{"arch": "quartznet", "model": "CTC audio transcriber", "dataset": "read English sentences (LibriTTS-R)", "train_examples": 15625, "gain_aug_db": 10, "time_shift_ms": 50, "n_mels": 40, "hop_length": 160, "input": "log_mel", "spec_augment": false, "win_length": 400, "tokenizer": "char", "vocab_size": 32, "norm": "batchnorm", "hidden_act": "relu", "depths": [5, 5, 5], "kernel_size": 17, "stem": "single", "widths": [192, 240, 288], "init": "torch_default", "residual_init": "zero_last", "optimizer": "adamw", "learning_rate": 0.0033, "beta1": 0.85, "beta2": 0.95, "eps": 1e-08, "max_grad_norm": 1.0, "max_steps": 5400, "batch_size": 256, "epochs": 88.5, "lr_schedule": "linear", "final_lr_fraction": 0.01, "warmup_steps": 1080, "weight_decay": 0.1}
Rows from block 12 of a small CTC audio transcriber, named by matrix and row number. Rows with one number belong to one channel. Each number is 128 + 24 x the weight over its row's rms, rounded and kept within 0 to 255. All counts start at 0. After the name is the row's rms in percent of the matrix's.
After each channel's rows are labels from the 100 clips, of 14848, where the channel reaches its highest value: "strongest on" is what is common among them; "loudest" is the band of the loudest frequency at the time of the peak. Only what is clearly more common there than usual is listed. The data: read English sentences (LibriTTS-R). In brackets: how many of the 100, against the usual share in percent.
# convs1: first pointwise conv (model.blocks.12.convs.1.weight, 288x288x1), inputs 144-287
# convs3: second pointwise conv (model.blocks.12.convs.3.weight, 288x288x1, transposed), outputs 144-287

convs1.29 095 [168 117 110 104 146 158  97 101 122 126 123 153  94 102 166 109 119 141 110 128 103 145 187  86 137 113 148  97 150 139 147 122 129 103 138 157 107 143 133 136 127 162 162 133 147 106 107 144 104 167 117 122 125  98 122 167 116  98 160 120 119  46 115 164 123 111 130 131 133 137 126 143  83  94 135 125 187 134 150 137 141 101  95 167  96 119 120 143 129 152 144 104 138  87 127 134 145 148  99 168 133 103 133 140 165 167  89 148 140 102 159 145 121 131 139 171 127 153  98  73 134 167 138 150 128 129 109  98 138 153  84 185 131 129 131 102 152 107 172  90 111 167 119 100]
convs3.29 099 [143 155  89 101 121 100 164 109 124 105 151 143 184 109 122 108  86 121 125 105 178 167 132 111 154 105  89 147 154 114  93 132 113 134 125 120 114 127  79 137 164 109 119 128 140 112 177 125 145 179 101 149 152 128 136 111 118 121 124 141 189 170 135 119 126 162 133 123 121 134 137 124 111 136 161 139 133 152 122 112 115 120 114 143 145  79 126 157  82 118 106 117  72 129  99 143  83  72 112 142 152 129 139 108 128 115 168 119 109 175 128  89 111 116 187 130 119 163 133  79 124 152  96 128 132 121 117 118 144 144 153 118 130 126 132 182  87  87  86 122 125 145 124 103]
strongest on: the word "to" (87 vs 30.1); the word "be" (42 vs 8)
loudest: 4000 to 8000 Hz (28 vs 5.6)

convs1.55 103 [170 138 115 129 111 131 115 101 144 172 162 112 101 131 147 132 142 131 141 129 140 158 160 143 153 143 121 162 129 119 120 138 167 117 123 141 125 155 103 103 130 141  88 153 117 119 181 111 121 143  89 121 136 131  98 151  90  89 105 104 102 113 137 117  68 143 154 128 155 184 117 135 145 144 148  89 135 122  94 160 131  96 139 143 164 127 115 124 155 117 130 135  98 162 108 134 170 106 106 139 154 146 117  83 138 119 132 124 133 137 105 160 122 115 108 169 134  82 161 127 127 138  86 109  71 117 141 109 167 134 147 165 148  81  50  87 117 114 108 150 117 129 142 125]
convs3.55 104 [158 127 164 111 111 127 102 136 125 152 105 112 137 168 136 107 158 126 125 148 130 130 136 133 114 145  87 166 102  98 134 117 112 116 135 133 139 133 138 195 152 139  98 124 134 108 173 103 134 105 132 158  99 157  90 133 116 142 154 135 110 121 117 140 140 124 172 113 119 120  85 129 143  98 136  86 158 110  98 124 114  97 102 163 135 113 157 140 149 121 134 109 159 105  99  88  96 142 157 125 147 125 104 188 145 154 129 110 125 143  98 115  99 113 167 147  91 173 115 141 133 151  85 136 104 167 166 170 173 136 106 138  90 118 154 156 110 100 123 154  94 105  86 122]
strongest on: the word "the" (78 vs 49.3); text has "next" (26 vs 0.7)
loudest: 500 to 1000 Hz (41 vs 6.5)

convs1.4 097 [109 157 129 161 140 145 140 131 155 181 164 150 198 133 114 155 122 133 136 167 120 101 157  89 106  77 108 115 130 114 123  74 154 151 146 122  97 162 105 120 138 166 124 103 151 188  91 124 122 131 106 107  89 113  87 137 139 134 137 106 106 138 136 157 145 104 128 139  85 163 145 136 142 154 126 162  92 114 108 171 113 148  83 123 141 135 126  90 118 167 113 119 172 143 146 167 107  82  92  98 150 131 166 126 139 134 149 148 139 116 127 107 147 100 144 136 118  64 155 133 143 159 129  91 125 133 166  96 119 118 106 135 130 124 112 163  79 117 176  85 130 115 140  89]
convs3.4 094 [106 106 113 142 136 118 123 139 114  69  87 140 174 141 158 113 143 165  88 126  94 145 101 115 152 136 116 161 101 106 108 105 162 187 149 133 135 150 121 103 140 121 177 128 144 101 111 128 145 119 139 148 117  91 150 105 126 130 127 131 152 103 135 172  97 131 164 127 104 157 103 132  28 102 115 135 122 124 134 115 121 130 109 130 138 175 119 139 101 137 126 141 121 154 101 126 162 170  99  93 102 133 117 140 125 109 131 107 112 133  86 113 139 142 112 140 133 157 160 118 186  95  92 118 134 125 158 167 144 133 119 130 130  91 130 153 150 130 155  75 120  98 119 144]
strongest on: the word "the" (89 vs 49.3)
loudest: 500 to 1000 Hz (26 vs 6.5)

convs1.240 101 [115 126 112  83 185 125  98 147 127 111 129 140  95 154 106 126 123 158  83 104 108 160 148 149 168 124 131  88 101 122  96  95 164  90 133 110 120 116 133 192 114 141 138  93  96 155 124 136 151 139 122 155 148  96  92  95 155 106 121  82  69 108 156 121 157 124 131  99 109 170 163 172 135 116 119 131 178 105 130 133 121 133 133 158 121 103 143 143 151  92 136 151 159 101  79 139 109 106 112  89  95 177 111 136 133 158 122  92 138 154  99 148 105 151 105 138 163 132 106 119 125 133  81 135 133 128 106 174 162 115 111 122 155 137 136  94 131 141 169 134 127 147 123 138]
convs3.240 101 [135 158 120 168 106 101 113  89 143 110 115  77  89 135 138 141 151 134  87 123 139 148 164 156 183 140 134 147 152 114 128  68 132 130 136 143  97 117 127 142 100 127 138 108  99 160 133 143  85 117 153 114 107  99 162 100 158 116 131 116 123  90 137 148 149 116 113 172 154 181 139 156 124 170 132 135 106 103 131 117 112 147 144 136 165  96 135 135 118 119 146 145 151 146 154 132 162 120 153 103 148 136 128 106 101 142 105 134 166 158 127 138 185 143 124 162 118 134 151 129 143 162 141 120  94 135 103 105 151 126 164 104 123 101 106 136 148 141  99 157 172 149 158  80]
strongest on: the word "himself" (49 vs 1.2); the word "he" (41 vs 17.4)
loudest: 500 to 1000 Hz (51 vs 6.5)

convs1.12 101 [130 120 111 113 109 133 150 130 121 129  70  95  97 101 110 127 111 116 114 110 128 107 137 148 120 129 130 108 117 104 141 135  86 108 143 113 101  79 150 139 121 135 126 140 118 105 154 116 143 132 137  91 147  82 123 128 131 134 135 117 141 110 141 138 114 130 162 192 178 121 119 110 156  73 120 128 112 128 110 133  93  99 136 104 109 112 116 164 127 141  87  99 106 144 170 130 137 145 120 120 183  82 150 132 133 110 101 133 122 133 114  95 133 119 132 135 105 158 154  84  94 122 105 142 166 124 108  98 125 132 103 152 116 109 145 142 167 130 123 129 185 131 187 143]
convs3.12 102 [155 143 123 157 157  93 154 120 114  73 135 110 178 154 163 143 110 161 125 161 114 147 145 135 116 138 102 111 142 105 115 112  79 103 112  63 111 123 135 114 134 150 100 125 153 146 128 113 143 116 129 141 152 130 116 124 124 146 155 157 103 158 138 139 135 139 149 136 118 140 151 173 112 171 125 140 103 173 151 137 117 113 143 123 147 125 119  96 133 128 128 128  99 125 147 136 119  77 139 152 120 139 125 122  99 111 162 144 118 168  98 116 136 131 135 188 155 162 133  80 119 116 125 127  90 151 120 136 113 140 183 125 173 105 114 145  94 126 101 130 152 137  71 154]
strongest on: the word "never" (26 vs 1.8)
loudest: 500 to 1000 Hz (28 vs 6.5)

convs1.140 097 [147 101 109 102 151 122 118 155  96  99  99 108 125 162 122 119 123 158 113 122 134 159 156  73 149 139 141 109 121 186 158 104  91 149  89 156 135 138 122 128 171 103 158 130 159 193  83 124 154 127 148 143 100 102 142 116 122 159 127 141  90 101 126 107 144 138 143 163 139 148 142 151  97 106 128 166 100 101 162 187 115 149 161  99 105 104 107 100 126 137 184 141 155 134 147 116 125 136 103 132 104 130 144 112 143  62 136 149 133 135 129 125 109 133 124 163 165 153 101 170  94 151 120 146 141 134 150 126 157 132  97 124 136 162 103 152  93 141 130 147 130 114  93 143]
convs3.140 098 [112 122 128 122 167 126 129 161  99 143 131  99 102 154 140 111 133 155  94 108 163 107 139  87 104 120 143 141 124 190 111 153 128 131 118 107 157 131 154 100 132 130 138 165 145 146 121 136 110 110 112 105 151 100 155 116 155  87 117 145  92 132 138 121 142 153  63 133 115 152  72 116 134 144 118 145 121 178 119 156 100 145 170 144 127 191 142 104 115 118 206 114 148 143 107 132  91 120 114 140 123 107 103 112 123  94 122 126 157 132 152 103 116 110 122 106 110 137 167  85  89 137 103 111 146 120 113 119 127 133 121 133 105 117 139 106 157 115 149 148 126 136 138 108]
strongest on: the word "one" (32 vs 4.5)
loudest: 500 to 1000 Hz (32 vs 6.5)

convs1.172 097 [170 126 105 110 114 124 130 153 104 169 107 110 141 109 128  95 111 150 140 140  94  97 136 123 160 106 158  84 126 169 146 155 127 159 120 131 139 152 153 144 158 158 146 102 102 132 118 177 155 154 150 153 162 130 129 154 100 107 162  93 142 141 167 124 107 100 125 127 113 134 139 106 109  98 120 107 135 131 110 127  90  69 123 135 140 142 110 115 149 122  97 115 139  86 157 109 110 147  77  96 111 127 139 138 118 156 125  98 121 134 147 177 132 120 141 160 155 127 124 131  99  91  98 145 116 161 129 117  88 148 158 135 119  81 121 121 130 167 149 146 123 145 123 115]
convs3.172 099 [142 122  99 129 124 128 143 138 154 111 195 151 145 133 161  96 122  79 137 125 147 148  91 139 157  66 106 142 114 122 110 104 158 118 158 119  84 129 151 113 147 102 107 115 137 131 130 157 154 100 116 119 100 146  87 151 174 127 137 120  95 142 126 167 126 125 174 125 166 116 137 126 131 105 156 151 155  99  78  88 141 144  94 133 190 117 101 101  96 147 127  85 130 106 169 129 174 119 127 109 123 143 123 138 147 116 152 118  98 132 128 136 167 175 107 148 144  96 128 131 187 148 132 126  93 149 113 125 106  69 135  80 147 151 126 143 113 135 148 111 145 108 137 127]
strongest on: the word "be" (39 vs 8)
loudest: 250 to 500 Hz (41 vs 13.3)

convs1.11 101 [121 156 134 205  96 124 108 114 125 147 115 127 168 129 186 135 136  99 146  84 127 124 159 114  65 118 121 124  99 146 140 117 111 133 112 125 136 106 136 163 180 106 126 182  99 109 156 111  75 117 137 161  75 138 137 119 113 128 136 131 157 108 124 129 138 144 114 136 106 139  71 146 134 121 154 149 121 148 152 124  98 116 101  81 131 137 103 121 139 108 138 121 132 196 107 114 128 101 140 135 130 116 117 153 114 156 140 102 125 143 109 164 127  96 132 120 106 121  97 110 138  98 153 127 154 129 108 119 110 141 154 154  92 138 143 137 111  96 139 146 148 155 122  79]
convs3.11 099 [129 105 139 119 148 131 108 114 123 148 137 127  88 126 115 124 189 113 111 114 147 134 141  89 123 135 125 132 199 149 131  98  97 128 128 125 126 141 152 161 163 139 112 100 111 138 122 140 127 147 135 102 122 123 161 118  99 118 129 118 152 112  94  88 113 125 115 149  80 173 126 111 160 113 183 146 127 170 154 143 144  87 140 110 132 127 147 121 115 115  97 152 158 180 100 120 149 144 115 141 141  92 132 147 135 114 113 148 121 132 205 106 109 119 124 116 146 120 124 142 121 100 101 155 126 168  86 124 152 100 129 136 136 150  75 125 183 148  90 110 138 103 138 129]
strongest on: the word "never" (29 vs 1.8)
loudest: 250 to 500 Hz (45 vs 13.3)

convs1.40 100 [141 129 124 123 146 118 184 162 136  95 152 124  92  97  83 156 111  91 117 102 134 127 130 127 148 121 117 159 132 175 138  89 122 169 138 132 149 118 118 111 123 123  71 101 143 135 140 127 131 148 123 119 120 105 108  91 159 137 134 110 146 104 100 132  91 146 143 143 121 117 107 127 100 101 138  77 140 143 182 118 163 119 128  89 123 119 119 151 126 133 142 111 141 177 109 115 127 111 152 145 158 103 111 128 107 168 130 120 108 146 139 107 118 129 154 118 110 114 101 114 140  91 136 128 139 146  81 132 128  85 149 149 155 142 141 110 132 109 180 131 115 100  96 158]
convs3.40 099 [129 135  97 129 122  98 106 111 141 142 171 143 117 122 114 150  95 117 122 128 120 120 136 130 157 136 144 164 110 149 101 118 136 167 123 146 144 155 108 139 142  61 116 117  92 128 142 120 130 141 161 141 137 128  87 128 114 107 102 119 152 119 154  88 106 111 175  95 119  67 149  87 105 197 155 138 124 110 114 113 122  89 123 123 161 123 117 173 135 178 107  87 143  91  92 161 123 136 177 126 176 103  84 133 111 153 131 111 132 141 115 111 108 131  88 139 127 177 167  87 131 127 142 141 153 139 127  87 109 111 142  81 106 127  99 112  98 153 100 141 123  92 128 158]
strongest on: the word "the" (77 vs 49.3); the word "said" (26 vs 9.6)
loudest: 2000 to 4000 Hz (27 vs 2.5)