{
  "model": "CTC audio transcriber",
  "input": "log_mel",
  "norm": "batchnorm",
  "stem": "single",
  "beta1": 0.85,
  "batch_size": 256,
  "epochs": 88.5,
  "lr_schedule": "linear",
  "warmup_steps": 1080,
  "weight_decay": 0.1
}
Rows from block 11 of a small CTC audio transcriber, named by matrix and row number. Rows with one number belong to one channel. Each number is 200 + 20 x the weight over its row's rms, rounded and kept within 0 to 999. All counts start at 0.
After each channel's rows are labels from the 100 clips, of 14848, where the channel reaches its highest value: "top examples" is what is common among them. Only what is clearly more common there than usual is listed. The data: read English sentences (LibriTTS-R).
# convs1: first pointwise conv (model.blocks.11.convs.1.weight, 288x288x1), inputs 144-287
# convs3: second pointwise conv (model.blocks.11.convs.3.weight, 288x288x1, transposed), outputs 144-287

convs1.39,241,240,216,212,216,163,254,207,228,174,223,170,152,190,182,223,214,220,208,235,196,213,154,204,189,225,192,179,218,190,186,216,201,188,202,173,185,174,211,196,184,210,195,184,192,213,187,181,184,199,179,198,177,223,224,189,233,233,211,230,215,215,206,207,186,207,189,218,189,236,200,227,216,241,173,212,179,187,200,160,187,177,189,182,167,210,199,159,163,192,204,234,187,205,191,209,206,173,207,197,195,210,195,224,181,203,200,192,195,196,210,198,208,170,215,209,220,209,182,216,180,185,194,203,214,201,169,191,222,162,220,214,215,152,180,197,188,192,204,202,191,216,206,180
convs3.39,216,198,197,234,263,199,196,168,184,232,205,181,211,222,205,165,187,169,235,167,221,189,189,179,215,226,220,177,212,191,198,170,193,208,172,237,236,202,187,186,271,205,189,188,224,188,202,214,203,226,177,219,143,216,185,205,189,179,205,207,189,220,195,203,221,230,202,220,198,180,205,195,201,173,181,218,199,221,199,194,163,211,219,201,181,185,175,193,217,228,209,237,183,188,205,214,198,182,161,176,199,190,184,195,194,227,179,202,213,198,175,238,189,170,218,213,224,195,210,186,182,208,191,201,236,229,210,215,227,179,210,240,201,220,225,193,191,231,234,199,186,219,169,210
top examples: the word "his"; the word "had"

convs1.114,184,167,172,182,232,185,174,228,219,208,217,202,199,188,193,178,190,193,174,198,199,185,218,205,209,213,192,219,201,208,224,191,192,219,175,148,198,196,186,172,184,194,187,203,172,211,174,188,213,168,162,200,206,233,196,218,226,199,198,201,198,216,226,192,218,213,187,243,191,203,204,248,165,190,200,191,211,203,232,166,194,204,164,211,162,181,202,205,165,200,194,215,221,177,200,183,217,162,182,214,142,225,210,236,200,191,218,200,212,220,211,175,210,190,214,207,221,220,168,228,194,177,194,174,209,202,188,205,205,146,197,221,208,220,203,195,192,180,188,218,205,172,209,219
convs3.114,187,214,209,169,192,208,201,247,183,185,210,197,191,190,197,220,184,240,160,181,199,177,183,198,237,187,192,228,212,219,199,156,225,196,162,183,186,180,192,248,170,175,207,198,232,212,202,187,227,190,222,226,183,208,213,215,188,202,217,234,167,203,212,215,226,224,180,180,184,200,192,188,165,178,195,167,207,190,181,207,237,196,185,201,206,204,206,196,196,193,233,187,235,192,167,209,179,210,202,195,226,215,183,240,185,214,181,203,174,203,225,199,192,223,206,213,177,189,182,216,161,194,168,213,178,203,198,248,198,212,187,214,224,211,187,192,208,182,200,179,223,191,164,184
top examples: the word "had"

convs1.30,215,185,226,189,193,176,206,196,183,204,144,197,215,213,198,201,175,155,233,182,168,195,217,197,227,182,207,211,224,201,201,217,213,179,206,193,195,180,165,214,193,227,221,198,192,209,205,202,210,200,197,186,204,196,205,192,213,183,195,202,219,191,206,169,163,202,193,211,231,183,225,189,176,214,192,182,191,195,204,242,244,200,231,177,179,213,201,138,223,182,210,212,178,174,203,205,189,215,195,223,185,177,195,222,194,154,188,214,209,206,231,221,191,203,222,208,227,171,228,166,221,143,212,191,202,183,223,216,196,202,236,205,217,200,217,154,189,201,193,172,191,202,233,181
convs3.30,190,213,216,225,226,215,203,196,201,191,209,166,192,220,195,212,253,184,212,214,188,191,164,207,208,233,188,203,208,224,169,195,198,215,151,201,177,220,208,210,189,204,189,224,187,232,194,197,178,212,190,199,198,212,187,203,245,228,177,182,230,159,205,204,226,161,179,192,221,184,224,196,168,189,208,203,188,211,215,209,216,172,179,212,170,199,227,216,210,186,202,179,244,184,142,230,202,191,208,219,193,221,222,170,207,224,202,196,203,192,198,243,212,223,214,235,218,198,188,180,224,227,201,213,195,181,197,223,224,207,205,169,190,201,218,167,202,156,198,182,179,221,206,193
top examples: the word "my"

convs1.25,203,191,212,199,190,250,203,232,221,181,179,236,235,170,214,214,195,171,209,187,204,220,202,195,177,214,214,168,189,218,185,206,233,185,230,233,192,206,191,239,195,200,178,211,170,209,230,199,186,201,159,206,196,187,213,211,192,193,173,204,216,201,187,205,206,203,172,246,240,233,179,206,140,184,182,193,230,187,177,228,187,185,236,197,217,182,167,190,195,240,199,217,244,176,208,166,203,211,192,240,175,200,193,192,171,226,193,188,209,229,183,198,191,182,202,203,232,213,212,195,196,182,188,205,189,186,212,195,219,232,189,185,214,183,207,189,220,184,239,195,214,223,195,224
convs3.25,194,208,206,212,211,163,228,196,204,230,180,220,212,209,188,195,205,240,227,182,202,211,245,163,206,186,180,179,204,249,190,193,187,192,213,195,166,204,207,207,165,218,161,193,185,197,198,197,170,225,219,204,207,191,246,134,217,183,199,173,183,185,220,176,217,209,232,204,218,195,175,201,192,209,213,232,193,225,197,186,179,173,165,178,215,209,198,201,230,196,210,216,201,177,191,210,172,207,184,197,221,178,229,209,235,184,202,186,235,190,199,243,185,214,209,199,185,211,177,228,189,199,172,190,196,234,191,169,200,171,194,193,178,209,176,219,179,199,219,215,194,165,198,194
top examples: the word "one"

convs1.192,210,206,185,195,188,180,181,200,198,209,200,196,195,216,207,198,216,202,173,199,195,200,217,210,175,187,206,253,208,202,213,200,218,184,213,192,195,200,208,215,196,202,227,221,203,171,198,221,182,193,171,177,213,230,198,181,216,213,191,244,214,170,226,211,161,194,175,164,151,170,230,203,216,199,224,201,210,217,209,169,202,173,189,221,196,206,198,227,220,234,236,208,216,171,195,208,184,198,207,195,176,226,226,209,155,218,188,182,175,202,233,209,221,191,193,215,188,207,229,183,230,169,209,210,187,198,193,213,190,211,243,208,207,206,204,188,227,199,199,212,231,218,206,213
convs3.192,218,186,195,218,213,194,217,219,200,163,174,211,224,186,160,216,208,182,190,226,213,191,156,200,194,237,215,185,221,166,196,215,183,213,192,193,207,192,181,225,199,195,202,178,207,195,211,186,222,226,190,180,176,177,218,182,217,213,160,243,197,210,226,182,186,166,179,188,223,192,201,178,183,181,200,263,217,190,173,211,157,185,208,159,181,190,203,204,218,204,210,180,178,219,225,197,219,190,207,210,219,216,171,188,197,187,253,227,213,215,180,201,233,238,225,169,167,228,223,216,192,210,186,194,195,154,186,167,150,193,220,255,189,191,216,234,209,206,197,212,199,201,191,169
top examples: the word "her"

convs1.212,186,219,238,188,189,199,174,190,182,172,173,196,182,165,224,188,182,199,194,193,226,170,196,170,205,187,184,192,202,195,187,204,192,203,204,197,171,180,244,211,183,222,184,210,232,215,202,178,206,162,197,195,189,225,199,211,232,217,190,179,220,237,184,192,204,201,179,211,191,155,212,199,199,207,186,216,211,200,162,197,181,213,170,198,217,214,185,258,199,195,204,208,208,185,191,200,236,174,242,189,224,184,170,218,208,198,177,200,187,222,219,175,203,237,187,197,197,191,150,231,179,194,206,214,165,181,180,212,200,227,177,211,214,202,219,198,218,190,179,185,201,212,166,202
convs3.212,171,221,197,221,185,189,195,202,212,216,176,188,198,200,241,186,196,189,196,205,179,201,232,201,183,227,172,212,222,197,175,218,219,184,191,163,196,206,207,181,252,207,213,205,201,171,202,177,154,168,206,235,217,174,191,176,198,218,197,184,198,205,195,217,203,186,204,193,216,218,195,217,198,172,176,188,211,241,208,219,163,224,191,252,197,144,192,205,218,210,212,179,195,215,213,220,227,196,190,214,208,173,210,165,193,220,170,210,242,215,188,205,146,159,189,226,227,151,190,181,174,214,198,183,221,222,158,171,188,193,197,186,152,174,212,249,215,213,196,201,221,214,216,187
top examples: the word "was"; the word "he"; the word "that"; the word "not"

convs1.96,204,207,201,209,208,221,218,223,168,191,164,231,218,169,211,175,170,207,222,190,181,205,212,149,195,181,237,187,183,213,193,203,217,200,198,177,194,215,193,222,206,201,181,188,194,218,206,216,218,222,166,210,203,204,223,211,173,191,195,190,194,190,213,188,189,239,157,221,182,193,186,216,194,227,179,203,203,173,219,171,188,157,168,172,216,222,137,198,191,183,177,225,266,198,221,185,185,186,174,185,197,177,175,195,180,221,215,195,187,236,234,207,187,236,170,207,208,239,191,207,212,219,226,203,180,227,214,188,210,166,184,194,183,197,181,204,177,226,187,149,208,217,206,215
convs3.96,198,184,193,184,196,173,155,224,195,219,187,237,203,187,163,195,203,169,165,222,202,177,213,194,217,188,249,190,191,185,215,185,204,174,170,197,164,210,187,197,223,193,214,196,226,208,189,198,210,169,207,173,199,181,189,180,221,213,194,183,191,200,173,207,194,211,222,199,218,206,180,179,174,216,171,161,219,217,189,217,182,201,190,221,202,186,223,192,156,172,209,196,193,215,246,212,211,191,204,171,214,182,203,216,197,225,188,205,234,257,181,184,210,195,216,193,186,227,172,191,210,192,233,184,224,211,224,226,194,181,189,205,210,184,180,204,204,166,200,235,227,211,234,198
top examples: the word "life"

convs1.22,212,223,206,214,190,192,196,197,237,209,182,176,187,181,200,214,213,167,231,215,221,203,198,193,190,231,183,222,207,217,199,200,185,196,206,200,213,192,197,215,226,216,196,197,219,194,206,196,197,166,172,207,170,195,239,198,178,203,188,205,214,203,201,160,207,178,225,183,213,221,218,188,192,230,189,204,179,220,184,212,198,209,196,156,180,205,203,209,178,216,194,181,239,210,201,178,192,194,214,151,216,210,173,188,179,227,222,155,198,251,196,198,159,195,228,181,200,201,186,192,194,191,177,197,187,160,193,199,188,190,219,197,172,210,184,227,208,227,205,223,209,219,223,181
convs3.22,211,180,191,219,199,225,195,185,189,227,236,183,205,214,217,190,204,218,155,185,200,250,232,228,197,199,199,190,183,217,165,198,210,186,196,200,191,217,207,215,173,217,171,189,171,186,184,221,206,199,179,179,197,190,168,232,169,189,223,219,174,230,214,174,210,247,198,217,160,202,162,216,183,218,195,192,187,211,208,176,163,207,215,218,194,174,154,217,207,176,202,205,223,197,229,200,239,215,232,194,245,210,203,202,217,186,222,201,183,214,220,229,195,188,210,193,230,195,172,229,201,194,185,185,174,197,242,212,233,198,215,182,176,197,201,219,199,195,225,233,155,219,186,198
top examples: the word "had"

convs1.155,200,192,217,226,204,197,234,195,150,193,154,209,167,188,191,193,183,205,193,184,182,184,249,160,184,199,204,194,192,190,186,191,189,180,188,183,196,205,224,208,200,209,181,248,216,181,196,221,211,192,185,188,217,205,153,188,209,194,172,183,228,220,201,200,234,218,217,223,220,178,251,201,223,192,181,220,244,202,235,206,193,229,187,204,182,226,194,199,195,220,194,221,199,185,209,197,261,186,231,213,194,232,202,202,187,188,202,185,217,213,239,219,197,209,244,199,212,161,211,166,182,180,151,234,202,205,235,189,188,207,201,219,180,171,221,213,188,177,211,233,223,176,234,173
convs3.155,221,224,179,197,203,193,201,192,205,197,179,195,240,222,237,192,214,213,178,220,187,191,167,210,218,211,187,196,188,184,252,242,202,199,187,184,181,198,254,241,172,175,218,188,197,187,161,205,218,179,213,188,191,193,200,165,221,217,169,222,213,236,223,193,239,184,193,222,220,207,156,206,203,180,196,225,242,186,209,205,177,206,228,182,188,217,198,199,224,213,209,165,183,224,186,209,208,220,191,224,192,229,228,197,246,154,206,213,195,218,190,268,225,204,217,232,170,199,207,229,185,200,200,167,186,204,204,186,204,201,201,207,192,202,188,198,209,227,211,178,251,170,203,178
top examples: the word "was"; the word "with"

convs1.228,228,188,230,202,209,251,199,202,191,175,165,237,173,184,171,234,179,218,212,203,261,229,188,198,212,211,201,250,194,183,209,215,258,205,181,211,179,208,182,198,218,215,185,211,184,199,171,230,252,207,186,181,214,205,213,191,207,191,183,194,193,167,210,209,195,227,205,175,181,204,180,239,232,205,197,203,224,190,210,215,216,188,197,216,206,181,191,210,204,209,227,195,175,185,203,141,212,179,195,225,191,208,180,183,172,172,202,174,201,207,197,220,189,164,176,233,191,174,174,203,196,202,204,193,215,220,202,218,177,189,197,203,182,212,234,183,199,209,159,197,159,192,204,198
convs3.228,237,228,242,166,175,178,199,208,181,205,196,203,193,196,225,182,199,215,218,174,195,199,178,182,202,188,197,220,176,209,227,198,168,203,202,210,219,217,221,185,158,207,177,212,214,218,213,216,162,213,236,196,174,211,188,229,214,166,200,190,209,175,227,227,193,216,192,193,199,235,210,206,204,217,193,201,217,168,200,198,182,197,173,207,213,192,218,216,195,196,225,218,211,200,228,194,231,179,230,225,176,222,219,202,201,227,179,189,245,180,201,207,211,211,222,194,214,232,183,201,202,224,186,233,170,209,199,229,198,203,193,189,177,213,197,174,180,160,210,206,170,229,228,211
top examples: the word "my"